config.toml
model = "self-supervised image encoder"
translate = 0.12
color_jitter = 0.6
method = "moco_v3"
norm_position = "sandwich"
inner_norm = false
conv_stem = false
positions = "learned"
orthogonalizer = "newton_schulz_5"
grad_clip = 5.0
cautious_weight_decay = true
Rows from block 7, named by matrix and row number. Rows with one number belong to one neuron. Each number is 128 + 24 x the weight over the matrix's rms, rounded and kept within 0 to 255. All counts start at 0. Numbers have three digits each.
# fc1: MLP up (model.blocks.7.mlp.fc1.weight, 1536x256), inputs 172-255
# fc2: MLP down (model.blocks.7.mlp.fc2.weight, 256x1536, transposed), outputs 172-255
fc1.1430:120136119113138129121125129133136117116134156128135113127146137130125126121114130114124117121101149132140133121129114160135117133126139151138126129112131133130138116148152129120137144115124118132123125121119142135145123129130137119119141121127137123136
fc1.1431:075064101088158123178211187129078146111100105185068146113169116118168186162135160105090146166167147135117116137077188151091123174192159103101117174104142104132139119128082151190083074132101093207073115150115134173152149169070111136146128098118156163070
fc1.1432:121134143132115130107108128111127116121118122143124116098130141137125126131130129144103130123121109116120122129124127138145139138121128147123134129128118136130123128143146125125137112115123132135117113129138152113122125112118125123137109122109125148152
fc1.1433:084135078173120078163153063081081177120062171144048117167057178185102115137158139127134129118160088112072132142126138141213150118238220112201143196108065073100191100131118130144116104165157093159167136046143077111186112136086164118087104155155101163175
fc1.1434:144075105185103116179128118121080080160046210090125155093145127134134181124097084085103136077147110117138114107178131081132161155137128150116170200050141224166134136077144114147174117067123172094120129114141138103118082115122182086119168163084132141037
fc1.1435:131127138130109134129118126128133127120124134122138128151124125139129134134117124128128131137122133119144121133123127128128130124131129122129125131131129130145135131136137120114146123132127138129123136133123132129123140126129132131136127127122121134118
fc1.1436:130115136128111125124127140129124122126129146129141131134134135137127106140118147123132140135126116150117139139107123129129133121133126104138118122145100139120150113142137108115114142130119132116142135129126136128124133128139129123127115128119113136113
fc1.1437:146152097160159116126127087099063097071103114112065059137128134135081144076136078151149149092117150114106139106141104103140123143149160130134208185112146102148173180128144198149127148038100140116103057157202191135117090130092173137135154145103065129112
fc1.1438:119158124006166159065142137087125107054192127171166128159163140118159164130079155115120114161140060175143129085103135184154118114086150146170113110108133141139148139127134121148070111145150112164075136120099102145075210112086136156112101136163124112116
fc1.1439:133109127113124099134090102153081172149141147148154125118114073148140109143151157148114159098127143142146125118179113093132115125138115128111144097110101145153108153103120138123116124134142157134144149162148132153108116149122149130089093095143160113101
fc1.1440:124147147133131138129135132136148130137127129136137117138132122126117155126127146138148123118137130140114128128133131131137113135128115121119136111131132110123114118131113134123131132136146131128122132119125131116134126127108116133122130131111140137134
fc1.1441:133120117115110157129148109106143132119151097116123130141112118103135127137137148138122130148151131145151112133137146132127110111123150130134118128124124129108113121132113124139134146117119146119133140144123122159112138128103131142121153133125132124115
fc1.1442:143132104114133110110123137147119125157126118129114157154138128135124181144106131115099145125147121152143109145129106108083137140142129117126110127148153130125144140105131141110139159136123138094145172118129129133118091134112139147146138089123120131106
fc1.1443:146129133119119126112142109134126120123141112128119125134125114128139151115142134118124135147125128143125125142109127132102118121138118127130128120132133133125110120105143128122106125146124137119142137137136140134124141121148104111121132110127132132118
fc1.1444:153124123148124133122118121113113113125132132134142141112111146122141127143124141132134136115130121114132123128120141134124126125110122130133117148136130114119100122136128159138129128141134129135134128122137126131120123141122123134138128145126148104109
fc1.1445:126132167110142131141131108141104123149123121127116132125115138114133094117113151112127150130151119129137124123126119143127135154103136113126143134142159104112114118138118136119143147144131127123133130131118136133128140099128131115125127143123116126126
fc1.1446:123128124115124129121122122135129125123125116135135113117127117134123122137148147130130117114131140129125143128130133127117137145111138122129127124112121144116124116134117136140139154117122136124145137112134127130145120140138120120137116145110106138136
fc1.1447:133135130121131117123128115140130103095116118110126142139138107136137137122146121109142119113122138117133115133127132119121136124131132142127100129113120144150119150153113124114125128120125116122112130106128125147131099130111137150129135112123136111112
fc1.1448:091110149125194150159138120164088125130108159177118125177130095172141137129129108081171137096189124099093140133129135088100124088212177094166172157074135127104193137100107161129157082136163068091107027128052166106164150148177151114067078119151123101109
fc1.1449:118113144128126120149134126128118130146133143129135134118153122120119116127130108133139136135112140132126138115133121119128122113141123123102102149120147116129132122121153132135107114135124138130114106135136161138113147139126137122125127115128120102107
fc1.1450:200080138157129056127140145075089158108155115189141080107162137108103107101076059153054161119136205153156098153170186128093167149182170169138127198132151126121224066164122140138096086222072085164159106067154105114104183182194089159151191112146022073123
fc1.1451:125127130144138110135122120119134134138109124131119124122156139117144131120109132123143134129124129120136120142126144119126135127111142134131130121125135116115127135114125122137121123140130147142134117127133128137124116133143116133129133136126122136129
fc1.1452:134108119132107130115113114114123114141129140124129148129101120108123129143112122150121108127140150122130119122126117159112104128122132122121128129134111124132134107124139117126131143134122116146153134127129117124124128121137108124108121130147115113123
fc1.1453:105155062125096067203111120067137071075095070134146107076096095163132159131117074116076120147093055162132190117079167087129189139186132078152123110089110131172120178092100152156153097122127171191153139166097113174176172125176100141118137211124157112109
fc1.1454:145114158162117116118124038137107078079112148137066126120191075074109184201116163163106124111052140133151125128122108186149097166142119096088180205095094068099139149096160091128134141096164116184125109144174143133088116115124181113162162139186107080128
fc1.1455:129150126131124123121134131119122136115130131130136135139118115136137097145140121127120139115118135126127110107125128123109117123120111127122116121112144118112139136143132114104117132116130118166126143110095110138126125149145135129140134138137124113131
fc1.1456:126120118119131125122135132106130125138131142147119135138136118123101114125136137127117142126127109135120140115135140127132137112106134125135129131131104135128138133110112136135129122143112130130115129128133144131135118129134140136129126101168124127115
fc1.1457:087141100095175150143101137110109094122161179130100084156165133101107093112064149138208140132158140074122084091145109120130158196116112129106106125140141119122141159108084161128134135127084128141158130115207185141101103120132139135167113157158111136095
fc1.1458:157119103171114227162157180071110138124049169139068148121199064087107169121098141123143182091105134114159129128121119134171118094082173157124127114120107039116102130132099167157158075117100120123171087126161113145118127174196123090143185130162159083063
fc1.1459:119134151124131141139130129113122122120140122135128132150130131113139135113102133116128135117115149151105152121131111137142131134119116133125130139153110126126127150125131128120145138118114127129121142113131152111127127131130119116109103122125142124127
fc1.1460:113160163114168090155118160049122178154136129153077057132195140104142138180114168136178134017174054146083126103120073085060143200117136139091151109117138150124166093198149188124178070128142102077151082168105066084150088160145181197121140183139071121114
fc1.1461:140126139125124102115145121133130126129143142122118122141119108115131127114114138139123147131120129122114136132132127137125136140123128129135138112125123129125125123122125124115117128144149124135146123126136137122134121141139131125129105129118124135132
fc1.1462:115129084159090127205145094142002053193115121127074112109127123176070188103123142069136101061160049145095141142130151124130134171118084117113126138207089143186149132170120173128129065123133121050119206092118112095137099153098095100132131152114115140137
fc1.1463:151148056141195132142101147113048150085104115184120133171089059156102120066170153116133154098127142146107142153108128121129154136122132103126130151132150068101060148088065131174136154112108153124122123141210158148164126124127117116136105124186167092131
fc1.1464:061141088255109071223142143146061073107127181146053040148152071196141126101128108092130172154230078130110074128131112069114143147150094198165158110132146108185188122051117152154125043118135150141176185085159099112192187095162205170113069148097141162140
fc1.1465:127120143137143125123109129132126125125137106130133117136138115120144125113141148130121130119156128124130125125135112136126111129128150121151107122126150121131123123105121134139136127127126125117127156131150143138115126138142125125126130124125125133132
fc1.1466:108139138124147131144118159142123147127138132132141129134113130130101146131126152113134100114126146140095125106124120142111112138127121149128129138105124122156134116132107114133118119128106125107124142136123132129140130108156147148126122132131116119126
fc1.1467:144108130051117138116105132132129159134140160135144117127111050152068138149112092132179160135122106135131131118127089073113114213132195183112150079121159097159210138134146097082192124129088158084121148121111102187119184146122147120112127143098059148154
fc1.1468:112099144124175146118113158102129140125139127095164153133128171078126090119118137106129123137139108133175140139125141121132098153107125099121127121140127123128120124113094137130113145127108120122163124123134128087139126115129122113109145154133143172126
fc1.1469:121134131139122110129125116137129131125138113131111123130123126127114105128131120104131158122137113117133123131144139117108143129120138126153131123112114110116124122139119100125151126133140136121123130106112138108137119110125145124142130129123113129139
fc1.1470:135132113142130127117118140123134124132123147126130122147136126125136131125119129150128117105122144133125129140120125137118133125133114113127150112134141144123139131119137123105130137108143122100130141114131116122122155121128139137139129127122110107120
fc1.1471:128135134112115155160111123109142087083148110104096102128130114123144138155142141099144128117100101119123117056173119124175152106163129144128111144104124147127154168125135114134076158124089129143128125093147134105121134123115121139173147127092144132126
fc1.1472:124128127133131136133139126126118117119119143114120117137131132133133106135131134128145121124132129133123143138140123124133131120100132133130132131126131119124119125137140113132133136145146132125123141125133125133120126134128121126132116136135134129131
fc1.1473:112123139146141125125137115129136135138139137115108134131118129127119138124136132111142128117138121112134124129137138133139133143119134134136130130120127119116130152117134146128137127122132114142148117114132119124129133130129118120156119119112126135124
fc1.1474:123125121124149138129113133119106151159138119111113123113116133112116127144101147136124113125106133123119129142142141127130126124139125135126136148112113134141132145126133126133138144130103123136140127153152123156129143153129135148120118136141134127113
fc1.1475:151149145127109129110121127142123139103133142123145138128102141141120132135124133145137124111118132131119138142146095124122111107129127122113116113126149111147110130138140136152119133130125139119109132098125123133136144129142137147136118156119161124111
fc1.1476:088146126123143104163119139074054127110144135211135035173151118176164088174183086138171140147172136095176173071085115075131088125177119093121093176094104118143140103059069149169118129160142099096109132183083063130182142172092099159166159113133119153130
fc1.1477:133159131116138134136114100151123118117129129118123128104126127109149143138137142132124145115140142113142140128134162135147139113119128116121143123095138124133129122147155138118115149136118133128141123111089156154132108115163143140130153108155153111133
fc1.1478:125121125161092116099112209191068075139152135166202042193165079135115114063165069142231104144209083116181162134160179092122089090199060170126093142126168156167077190082118182111093133190044119132136112130132122174102151128199087080074113096097173154127
fc1.1479:138122140140118124121116123130118121122112120109124136135123145130131136133135136122120117120142147125138138132115139114137112132111131137146122125128131100117119140127120120125152120114121134125133125128124115102115136118135116140135113110124132113132
fc1.1480:110176122110144170093125153147118141142155138147146128081138104098144125131144119115074107144100109134135160108130087133127129158118141124136110104127103130120108145140076147166153116126150122116158133148110146128112118144116106142094143144141178135095
fc1.1481:149139130146133133120134139132120126132146129120119129120122118139133126139127140132126119133122146119120134125134130120128133139121125129123128113108132135118123130135123124132129125123140133126118131130127134126139118129129112122118118124138121146146
fc1.1482:135134111115142127129121156122124134114133154145120132124129124138120123145128136159137130113156127116117128142114143134107131125130135135141111117107110137165108121137116119127134118109147108133104164110134109122133089136115118132135143140128123127159
fc1.1483:068087146070123167135101111075113128172073131142174078072123167136079066129185149070138168166147115163122131090099109137111140150108166073102161159145113103126207106141168206159173086148170186165146078169122068077094082107121165159140092155150179062058
fc1.1484:113114141138130142110121143126125118116120113122130119138118132125118124118110136123137149119127132135141141128136135138140112156117109118133133126122141124126133134128123126128135128117133123132116129120124138124128134128123110129121144130118130133123
fc1.1485:134152143156122127125131138131133110108114121126130119151125110128129139114103138119122116119121134140140143125127133115130116128147123125127129118108127140139125122114140139117131128131160113122123111143110132154138133118110124142127153119146128132117
fc1.1486:119127117116119121137149119125147131137120117117129148134149117130131133132122125115132122132120143125132127132135107128130144132121125133127130123134128135123129137149126122143130118126139128122129129127124141114131120117128136106129131131119126146106
fc1.1487:123130135137107137109137142143148123128135116128134132131128133125135166126112148129135121120118134145126127139126138131133128135131140137119130143084110107135126126119120138125110134150121121124137130135112104141123138122119114141105123103128123108123
fc1.1488:129125122146123127123116137123131122097126120136118134131134120128114111117137143108131130122140132137131126121131125120122135127127142113124111138103136116130143114141137140138142122110130136148131129121118128128111127129132118118128141120137126126130
fc1.1489:118147133124138130113139112140162120121125135119143114110144109107124127118135098116131102116138134133138118136134134151136117144125106136145138123109138140116120153142117102127143148119130122129141124110117138128112146127122121146142144132133101134136
fc1.1490:103164137111086164110148112124117171134097127133098113113108159088090122112130097087194129135107122173117103139130127143131124123148108116125166124119118094123164143148133116138124111135119120167144128150166140109160172162129158133145132109127131139134
fc1.1491:139112140084136163103136119101113110123117129117132160158130102132107168174099134115127118100148119145134133151133146157143126161133119089141110149096124130100152110144121124095135126115134137136144100150153100123126126142158104115100120089141120113131
fc1.1492:167130135126117143120145136151154079130134143131150132138161126100172101110170118143127120135139152082114112102143125131125115137120146161136100132126123114129090132153125108117133154121134115131096100108113108133110117135124150138149124123121132104163
fc1.1493:122043120115126087187158070136068169148092159132149132107169096086100132102125144113138197144176119154123164126145161122137130107112101106170089152134089145188152064075115134106054189123079079115176105116159150139118137156131148187202142159169171111123
fc1.1494:119122142123125134126130131132136123119147136124113128124128120125123122150144129097123096118129131117128112146128139137113118122116125109128134122114124127114092130132135142136132136132110119108141131123130107126112128108123125134132137124119140125116
fc1.1495:107119130146115132126092124109150129120124134162140148114097133116171152150114152132107140133157142125137117135133158116133109113118151112124157144138134119145125120140133143116130156129101121146097128121107151112135145118140127129125129141126147116160
fc1.1496:118116119128143122125115135136138115125123140114130129128123118121137131119138125122134112134121134125130131130125127128148116133123122136110130117127138133123117124125117122138146125127138142116143146116123138120115150122130130124128133126118135143118
fc1.1497:138139145130133135121121102127144127129131140118122133116140124111109120128151136123126117148148120130131128125146130124129135117138138145120121119122137105129127153114133123135140132125137119118133110121147131130125133127130126108131125138137115128121
fc1.1498:113122144134134134140120149117142134124127114135143110127116133130124133130119146132144117131120133125106133116148132105133118125116119119122129124104139130117145121135131119122110155115135120111131140151119120120144153126136120139143144128119135116119
fc1.1499:115145081088073132171124146089133159131088152121133123174178061189138102160080109127136119092143095175132119185184111109154076146208181155156173132072066088084187164120119225117113078117019109200163136135095092121132149089080159137062146189144049101109
fc1.1500:134139149113143153143130075138103099153134157118143093120127151144143144124126133117156151155068086124146104115141162156140096092096136099175128144111139137165121159127133131116124096138118157124120085100119121132118141140164094133131145101110094107169
fc1.1501:185143158088149142209076100075122090081160163165097110132140089206162135128110070079112136083093123155114175096118145114090108155104090148142153121052154098164121103163196153117129110203186079032136076180058133091150130141097117190091161131168068070080
fc1.1502:105094133170133105109125112111125137177109152054085097153131069113151123101061058140066147138156093181103149125155108171169153130099145147146105122100123137060142148092169106178181074096153127151112101131194192084137097131108144132150106157156151077097
fc1.1503:128145127113131122116124120133139137116145126128127129128107117119118106126123146122135145129137124127121123128142105109125122128139133131135125123126135127119110141129127122128125131116130137131120122119117124128126129131117142138118129133131134121116
fc1.1504:115078201142090114145200087167089051072061174185152063183135076248170117104160013078147075159186139133187142050114101165111145109137078091086146181090142149092145149044132140173088155186112137092203103112115026146214133094124133161172186142160147110139
fc1.1505:140136136116119144129121130140142123142128126135120141137113138141145122125120112136126120140120139124143130128139149134126101125098126109112123130139135118123120139140132128139131139131134120129122141131135129123131128098133117125127128141126119109124
fc1.1506:123144129145130128123117145126118110140132148141138149132131120129120102131131133099121120111119132133121138119127121133149140116157149122136142129116128120144122122126118126131136120127137119121122140105132133138131141124139144124140124128142127138130
fc2.1430:121158138099136146128123099106143146116159110126114101125102105091097107106142106138114112114113133118164105112131143150101098134163133117109130118109137152163098104154123133169108153152149100127101141102151132164153155112115164102099164106090106122116
fc2.1431:188141126143088155117107106089131129145112153082153107106080094157111089104131081111133119123164120115131144108152131133152113110130105163141154102131075135135155137115139125106177127154127171084133135124134133096123099120114164118123123178137109129154
fc2.1432:108125159152113123106092109097113160108104133132134110093118147163116128132094133137133115157106129110096117156113150132156101120126095152124142103111096130108114154160113153095120128106133145132124136159116158111101133094117101099128104140103123162157
fc2.1433:178087151141118185126154181152086109104155153177147137095177064141141189170124063121076143117131142143170142093128119089102166097119112138055128111199112188200110148102132161095185130166099128092185113137150113137102154152128141147126109184122100102067
fc2.1434:126157137080178151089109131147110158127145047173107123168112128124123102128146116162156138174128123162100173138113093114132128141134128104158081076188129090135150123148150123113064134151162077128133153100094128118141147111119110160148062115132111105184
fc2.1435:145158128099148106097150099143146121094157109146101153103100165152124098110130157162139114107105163096152106107105130117137148131162090123142168097165116124102114129100161150137154128138126145137154091117112090095119123103097113098155105135146117105136
fc2.1436:105103143123115121126121128152103096128150150131127106138105150099157127091120142108152148099101132149135133117144094121160121099101118101165101100094132099092164092147100093142147112155126147104140104139162154093107114142163123152141094108091107138125
fc2.1437:133096118153121132162125138107136119159084178150158153146150121128172122134126132099136144136172088150151133094104156131112097101128116111118062115152113133144155092125078102118101111164163103140161183098065081107139152107125130127132102143137141140112
fc2.1438:136105129141147105130169112169118127149147105118103135162142124133157083160159077127161107080152094143079093115120095123083111157100140142149102134133171141164169124157188133144141125151131111100139172143122139119127163161137139112128140157110167151118
fc2.1439:095098116151128093104142124094117088151128102142161132119151122091123140131149134116168115149099119172147103152111116142163103126131165128144152106094086127118156107103096101116137159110154133123115114126106148138144150142097140141129124091095160122118
fc2.1440:164169166134158157125157140152143144104152133138142126162097145141105168162137154164126106093160153160117124099129135155157123097121103146103147099115145120111102097143092155136153156140129098128127110119164112119147127139094087129133103131143164151128
fc2.1441:103135108158138121133113153153137133138094133113160142119137144132132099099129106152159152133126114113087165094098118106099127154107123146098107121131124102130105113137147163121154113102145110126127097110144145106142114114156139110129101114138128146099
fc2.1442:147123169156162135150138147108124167095124113142101138107140122139126108168165139103114105146136153136099150089103153123150097117120115156103139155111092145108098130115132105144126106115153112118087094130159145092128132154140138109107145156094131144127
fc2.1443:115115127125150113118089125161132107106101132159161156146105131114146114121131161101129114100158102106160103095116109122120106123110149095143098119151134139120122093116121121092156155090086108112145121102117120102090124103143124113165118099119106155124
fc2.1444:146153116110158140098135164140099157158139093088097133151162097129111152140160150153122147107134109126095099137115138097147152128114116102142145119152100151133137145136140111125106099113096151158128126091156144123129110109124127106123157116159154149096
fc2.1445:123108090148165114092158133106126116112152157142168148152112125143153158173149133102083126113091121121116143113151114147100111116172105159113108146119120151135167136124106128130112094103121148114123159106120137151133114160129122155157121127148130154133
fc2.1446:100150152154144119113095113099123121102125149134141145155118167107106150096160099163165113135132112127142155116107138135117109134141108127150161164154155110117158143098112121126114108149097100141094100165092139113120118137139138144153144103155160100146
fc2.1447:140101096127124132153111131117119139162109127117124152096133127113106138143088149131120136155122130145168145141142129112107129146103133109122144108109153148095136147112114133160159126137162124103154091129115108087105156145134160112115133134116101107103
fc2.1448:161120092158099158122155143130081093138100092113121090107158120129115122123119117172082081166131097171138159121138103112132108145105121146086088129165091150197122149119103106110131130093109184109161170094197081110136118141094117152178140155149136155146
fc2.1449:123139129127111112164092155128156159117136109111159123097135140084097148097130116159115152109134148132086138141119125152142152115122140130105139110126146105113161123102151118135093152139167140096096127140097097145128163114139148105157144088138132136130
fc2.1450:105173097158140137149172095131148139130101140113122142108109080160095136128153175088145115098098095106099122075103126115137117130100121104096155106124098138114081157120132147097180125095150143084127149163119128134133096080092176135104081120104152156136
fc2.1451:145155111127090142161139162152138131145139154099115144152151115157125119162130115101097098117118107112097169127161155154162128140104096121103133123160137103160140102135150163105102112098123120131099120168133156143141114095099117102121123137146136100097
fc2.1452:120111145112157161135130104094116091113158102107091126157157153149119128102141110148109145098121132111131093094100093139090094114107116134159151089140100120148141145149120165127107121153146115116150097126116155131105108146140137158103124135135142101122
fc2.1453:114074163124129192099160118117064149162121157142086111136157135155134149110108119107150112112192135136118127088130100137125106122111120153088123175182107122136137120142111105130096144139143091089147127117112105079096133143084167086123124099162115144119
fc2.1454:120123128127143143146157187083138148196123107072130107125111146146124125070121134123152133133133090138095124087117146128135118099123138120149110131126161165145137121171076188083127118159116141031133118124120145110156125127146100138120097147108125175139
fc2.1455:157118133103097134119094104101090116143135155161146160158165138155163113110140157120151118100083131141124094104136105093099115112115155135091132097087156101105141161142166119166098135160099123114156138145129119114102105118160159123131138093164110117172
fc2.1456:096154127120136126097129098171108124104134115153119145150122102123153096146099159119138108138110126166130144161154104143124148117145111145123125142144152154100096157089114139134109118160140104132153150141106163157148145125110116103117143166110149108100
fc2.1457:191102170175090115144162111127123135124093121107163187120141099167140148102148108108105145134139131167145151122097123088132070104148148121141135144122095117109146103149145106135155112148149161123123127135106093105180143131120131125113142130115152121140
fc2.1458:105135122125167083152106085136129117147160124108181106136111151165141125142154101105130102159195104160096137118135138101155143122158079090103104140148110167141175109150118095089119124132164144101122146118075163094154134103063149151095083131099087171143
fc2.1459:146155117157164106096133107137112091118101141156102136149134157112111120157133150131146130124098118089153106148086100105089114125095161109147155155099136129100142123118141161162094113107119118128163107147100105103156122155154116146161155100088090151128
fc2.1460:138092089200092143141162104142076113120098115123141130109115095197111119112153081157067112157079174131163142112114157130161089055163164102174121167143100138139127133094086145123100108122131151124098174092173165129153176093094063137132094144111128178096
fc2.1461:143115099104122158133146129126134099158153162107121130168121122106150156111162131126114136126102095139124137155137152091123136130090154115107163136108098104100138115100153135100094147112156101135133106152146156136110111166107125108114128116161141128157
fc2.1462:118115085142132127112158166099152129126122133188162124119148108139150101117128100167094149175191135173121149119123100096133151064187167137114114076062130105172176134103124143149130148131168137148142083118106119102152161075092155173108169168115132060089
fc2.1463:139101161147082108150155119108149113167120153103154118104154162148165151166073092123124140151175132142138112075156125107127093130159121136127106107159081183188182100147179140121137110127116092110132141146097111137109129148134142127135146165103124161107
fc2.1464:160103129092119145128181155089087118123042104175176169123164143166096127130102052134105081097135103201175235114088152155116142128177145055120078131129080115154143158135100134108136115116119140089135088100121101117144075178104126121160164153114106117043
fc2.1465:091165131166102116162098119144130103142151156120152111089140126128120157160148139146131120160081120110108131100143136127127109136112156134097147128119116134100111106112100158119109125117128138125122151147130087145087130087145135098135094109125130097105
fc2.1466:123151140130116087118155116091140155115156126115106149113160127122100129091109140115122162096098113121116104095171119120117120156125092114108164162116169126145149104143153111128114100121095120123165141106127151113118098152143094152091158102129144165113
fc2.1467:149148132183126159153143088128098103123126112120123136135158175107160134114166140101105102106134124150142128107151125147155132068156096071148088172147123145102075126121112118142088100114149110150164118126179154096151103120132138113144122152162147130085
fc2.1468:133086171100113138106140089129119138151098154127122100138127104126122109123124139147121151115120118095117108111105126144143099116139113166155133137136138139102127089130146144134099159113167159147140104122097120145098122140118142102133108129124130098160
fc2.1469:123162147108155130134132114125096129138133155142156134153136102122108170113144137134108100104142162145115118114123124115150118115129102116121141141159154107137097154137148122144105116108144100089136151115134150140160140151122109093138146159141135150097
fc2.1470:098132108119108120112102133094156128113135130125137159148088133108096100092109164147129110130108145125119090144115150140099101133163138149112165117138102165123132161159106116141145140132142158144148146146135135149127165160146145166098132146124147118108
fc2.1471:093120140153110156098117122142117109105096129129129109131148149121110125116149157106162118145139151136111162151148096107129118082150107107124136153104124107141128134096131108139115114121144142117167113093117103162129112169155161116157117105147107095129
fc2.1472:094104142147162106113118109117164105167115106098145135110162156110092148149139115161134123162105108119100122098147107102128142112113115110121161150155143103146095104105147098136139113133146128094161147114149097140138143134129109098154159099111133134114
fc2.1473:120111130112101123103143143097130111151155146136136139155128099100096142105152131111136124093159121129140152139151131142149137157100146142133108126163146087118138122134160155159139151130162104158099117097145099098110124102111125126156147121127148109103
fc2.1474:121120139148183116095141148123139158150119113129129124114100113115106099166099130107148117120144143129111116159126113127138158147151092110142117152111120142108127112115099140095132109134122104137132149108121105099107104160138135154102109113157110159120
fc2.1475:145102117127127129164147133120100107144140109146166106149156097111149113091143118110133104133142127154155127097124138136152162114115091170150126125127120115116167102089149112115122120150154146152141151162119117131134137127121165113124113098152093107140
fc2.1476:143083109154141121140155106119134098152079153098105149102114129138120174087122103106075129137121123170116100134118108119120136138132156147123139135173121125198156165161130154101134103120152129113180165087180152070103106149095170134126119170122161128073
fc2.1477:090119145130150133105136115131145154139124124144151121126136117131108110109108094146099138161107105161130090127157094153100143112121130114131119088162160115099105147121131117147097126146133100125128110136123123107126160138157097131103106158110120120142
fc2.1478:113118107072150108149165060071126149141080107143060199084107132114144119111105118128088107150135152164116121138108143174095170191100164085146118104110100083105124070165125077184132093084202175132113150130110106077163091123096165150139154161133082137114
fc2.1479:100124142137153110107133135099129154102103110127175147137131134130137110132136147138111153155130113098095127158120105155150162116090147120127158097120157113091115106112154117140147116119129104154104157099156148124130090113127101112093152122148152113150
fc2.1480:147105144135136175144158142082143107113140097112127141117160168099103104102105142142153165109154171117168128153140100110127151115104106115133116159109113155130109159116109152103093147132152102163098120126139138147160119115135152112129161122152096112117
fc2.1481:120153132139111107126108152127125102156126114132094164157135134144116138145093144119111131145120092107142143136105147139140149147152122107151169138131105126102102095109097119098097114092099108150143110113095132160134135161160160151161169102093113114132
fc2.1482:113099109105122145158108118118157130163130158145117145121116126125153127144097121163166134106099142114104147119111150153148119129093108128116165143158125086096125143133153105106129113140126140131133101125121153145141151129131129119153113101139157143106
fc2.1483:186173117159139116131129119173108121122126110167115163144107130134180157155111098159097108115124141071113109180168132097151103143134121150126079140127138120120083146108133064118127140104094092092094145104132164161141164137142082129137163101109092173171
fc2.1484:149153114122139129151135131159117126161150103094132115134098147103129100135094130152104135159113131147100126115148146157116148150101115106109144111117112159093109141142110132139163168091153139133146110154159149102084153169118103164139153150105102130133
fc2.1485:147124154155119120158116106132120153109134095103160140141129093124094152099146125102098131141117153125126154090143108118103142165115130141131153107099144159125100099130165113126122125147116109120156144164092146125105115131111146105107101158156096135109
fc2.1486:086110142118091132163152094146154166096134098159110156107164099166158117121135102103129115131129116138117128143109109155116164104095151151135127148125124144090143139107125095137124092100108152156104160105123115110121112095146141101151119143101123148118
fc2.1487:156148144127150107137153097148108152110098099136166152103108107144089118130155093117143149146152141089129144109091136109147121142130164123147148142141110153125157095122164102105116150140126128103143095138135114148137103113158153104108144138104138102133
fc2.1488:137120151120108148148156151156114107148098120113124149129096158137158138124144108161136138155130117093127150132117110145137161110106118115156162148154103111127100153127136149150121144157139105099120155110161108161154110158125155115122130164156142154103
fc2.1489:156159112160093122097100156119159151107096134160125117109157110101111108095113140133113106112111095135146141140111114142138094162147098129113139113090108145099161157166104101127103152135152145130158155154154165118128153165105099162110136133153133139140
fc2.1490:091161113092152139152152151158151146102130120169131103111085176116100153111148152134137106146145146103130132117138143128167171163122121142111149102125104107127144082115116142155154155092104087138152114141149122121174127167118116103168117117114130139154
fc2.1491:133102138164089117149118124141150096115131151107124096110129117098107097134136125117144131145159109108124158126091122101123098098086109146103143135127105132151118101135100137116096114106135118100091122135131166142111110140102187152150138158124135145095
fc2.1492:130152101134138100108090098161140097140090116134138143113146165082136094132160125130127146092150153111143086159105139133169098163147160143142122122125146127161133096140132099095128151119100125092104122149129110155118121145099156128106138104097171157164
fc2.1493:142156108147111172111134150094150074147155125148142131147111155190122145126114094134108081094093129118132111170130119094136121154152111145096144116119147128099149168135133146128180091133174150106099140125132110103161095127124147100102128104080108133115
fc2.1494:088116120122130127144113111147126139108106156104120103126129129120154135163150157130131159158136125134137108080141123133150140131141116151118104163165130100124136160088102107124094108127155148135129101151150127157141100155107130123097116139141130155144
fc2.1495:155140123155159132131150159113136117102135143115153108165141127127085136111149095145148112132102129117152133129142106122108121143147113121138114122132117151122105149108112133136130135116148135111141140150148115145124072145109132106136123088116151144096
fc2.1496:090123098154149102163118140145135121154114155144122157152101108110149160120109129093118126145121144093160099129147153118159108109127101128096157096154130156147117097129120100154156139157159150105143157090128151127095136140140137151161164106149114138154
fc2.1497:107123143119143104095104106121127149141104162161093126123101158123112157161164155125129120159150120091112164121163129117103104113144144130110115126156122109154092126096135115143108133134162132100156106110112102110099159164114158131157126163162142114121
fc2.1498:141132151148165100126117105123137162140125167121167089099107148122102119136154114130149106120160132144152098156140146130161157109103111089159162092123105140092133091157167108112100156094129166114100161160115104164143135148157131113160094101136098161099
fc2.1499:144097132154153149113141120147075119145134105127112130088116165116104156094206108138136110164180149144129115062092127139129181121094123109085132110174195127166112087114115055113104134125215157069081136140164132096111098182147139150183111101129152155111
fc2.1500:141110133139096116126128167113160139089114106137115133131146110098079099088128101142118095101154138105112138170115106080101158135153122160111119112108140087096118110115117139151137143103116099117116160128156121134134098104099148142146128123144147148093
fc2.1501:089140101139101130127229163136135153184107107122140121115137127117081170130146151143144110145153114143114087137109120124157129075174136113127079141175088122123140155084072147154159134070117129147143182086181119102166117085126165104137108133111171191116
fc2.1502:094142107099139137168125135139128134098093097171150131112164147185105147137146151102200122129150131123156155105095129113106122116155110124125148139157117134196116105126074126083132161174091153097132136168088090122137145154144111124121140086128136164152
fc2.1503:091139142134129149148147125114104141121149135108113130168145110138158101142142125126159093162105141106116112144107169134131149099152134118100163167102103164157111164111115120088122104135157128127151136121133097146125165152126111155151091090127094104127
fc2.1504:103119086166177117124152132074085173144139087135089132110137132127088155178117155132124139122170066185101149160108158074144111129194198159150123118161088127210131142166062166118155070100166114138093162146116143075129133173092172127127082171151081151085
fc2.1505:128166144117109150154105158127116136100153098145115143168117153141152136106156099121158117137165110096160160145158160138123109123092158107093130104157099144130102154148125100156134165140132094113120112159128152121140094133156090093127159161105131111093
fc2.1506:148109146163145127125143145170115156153155109144084119151149096130106118135123150137123155114133133120168094135094099166110131145095120137151159131120138117151148127126129110140128153117123119152106156160153115097123125095152116129148134117099100148155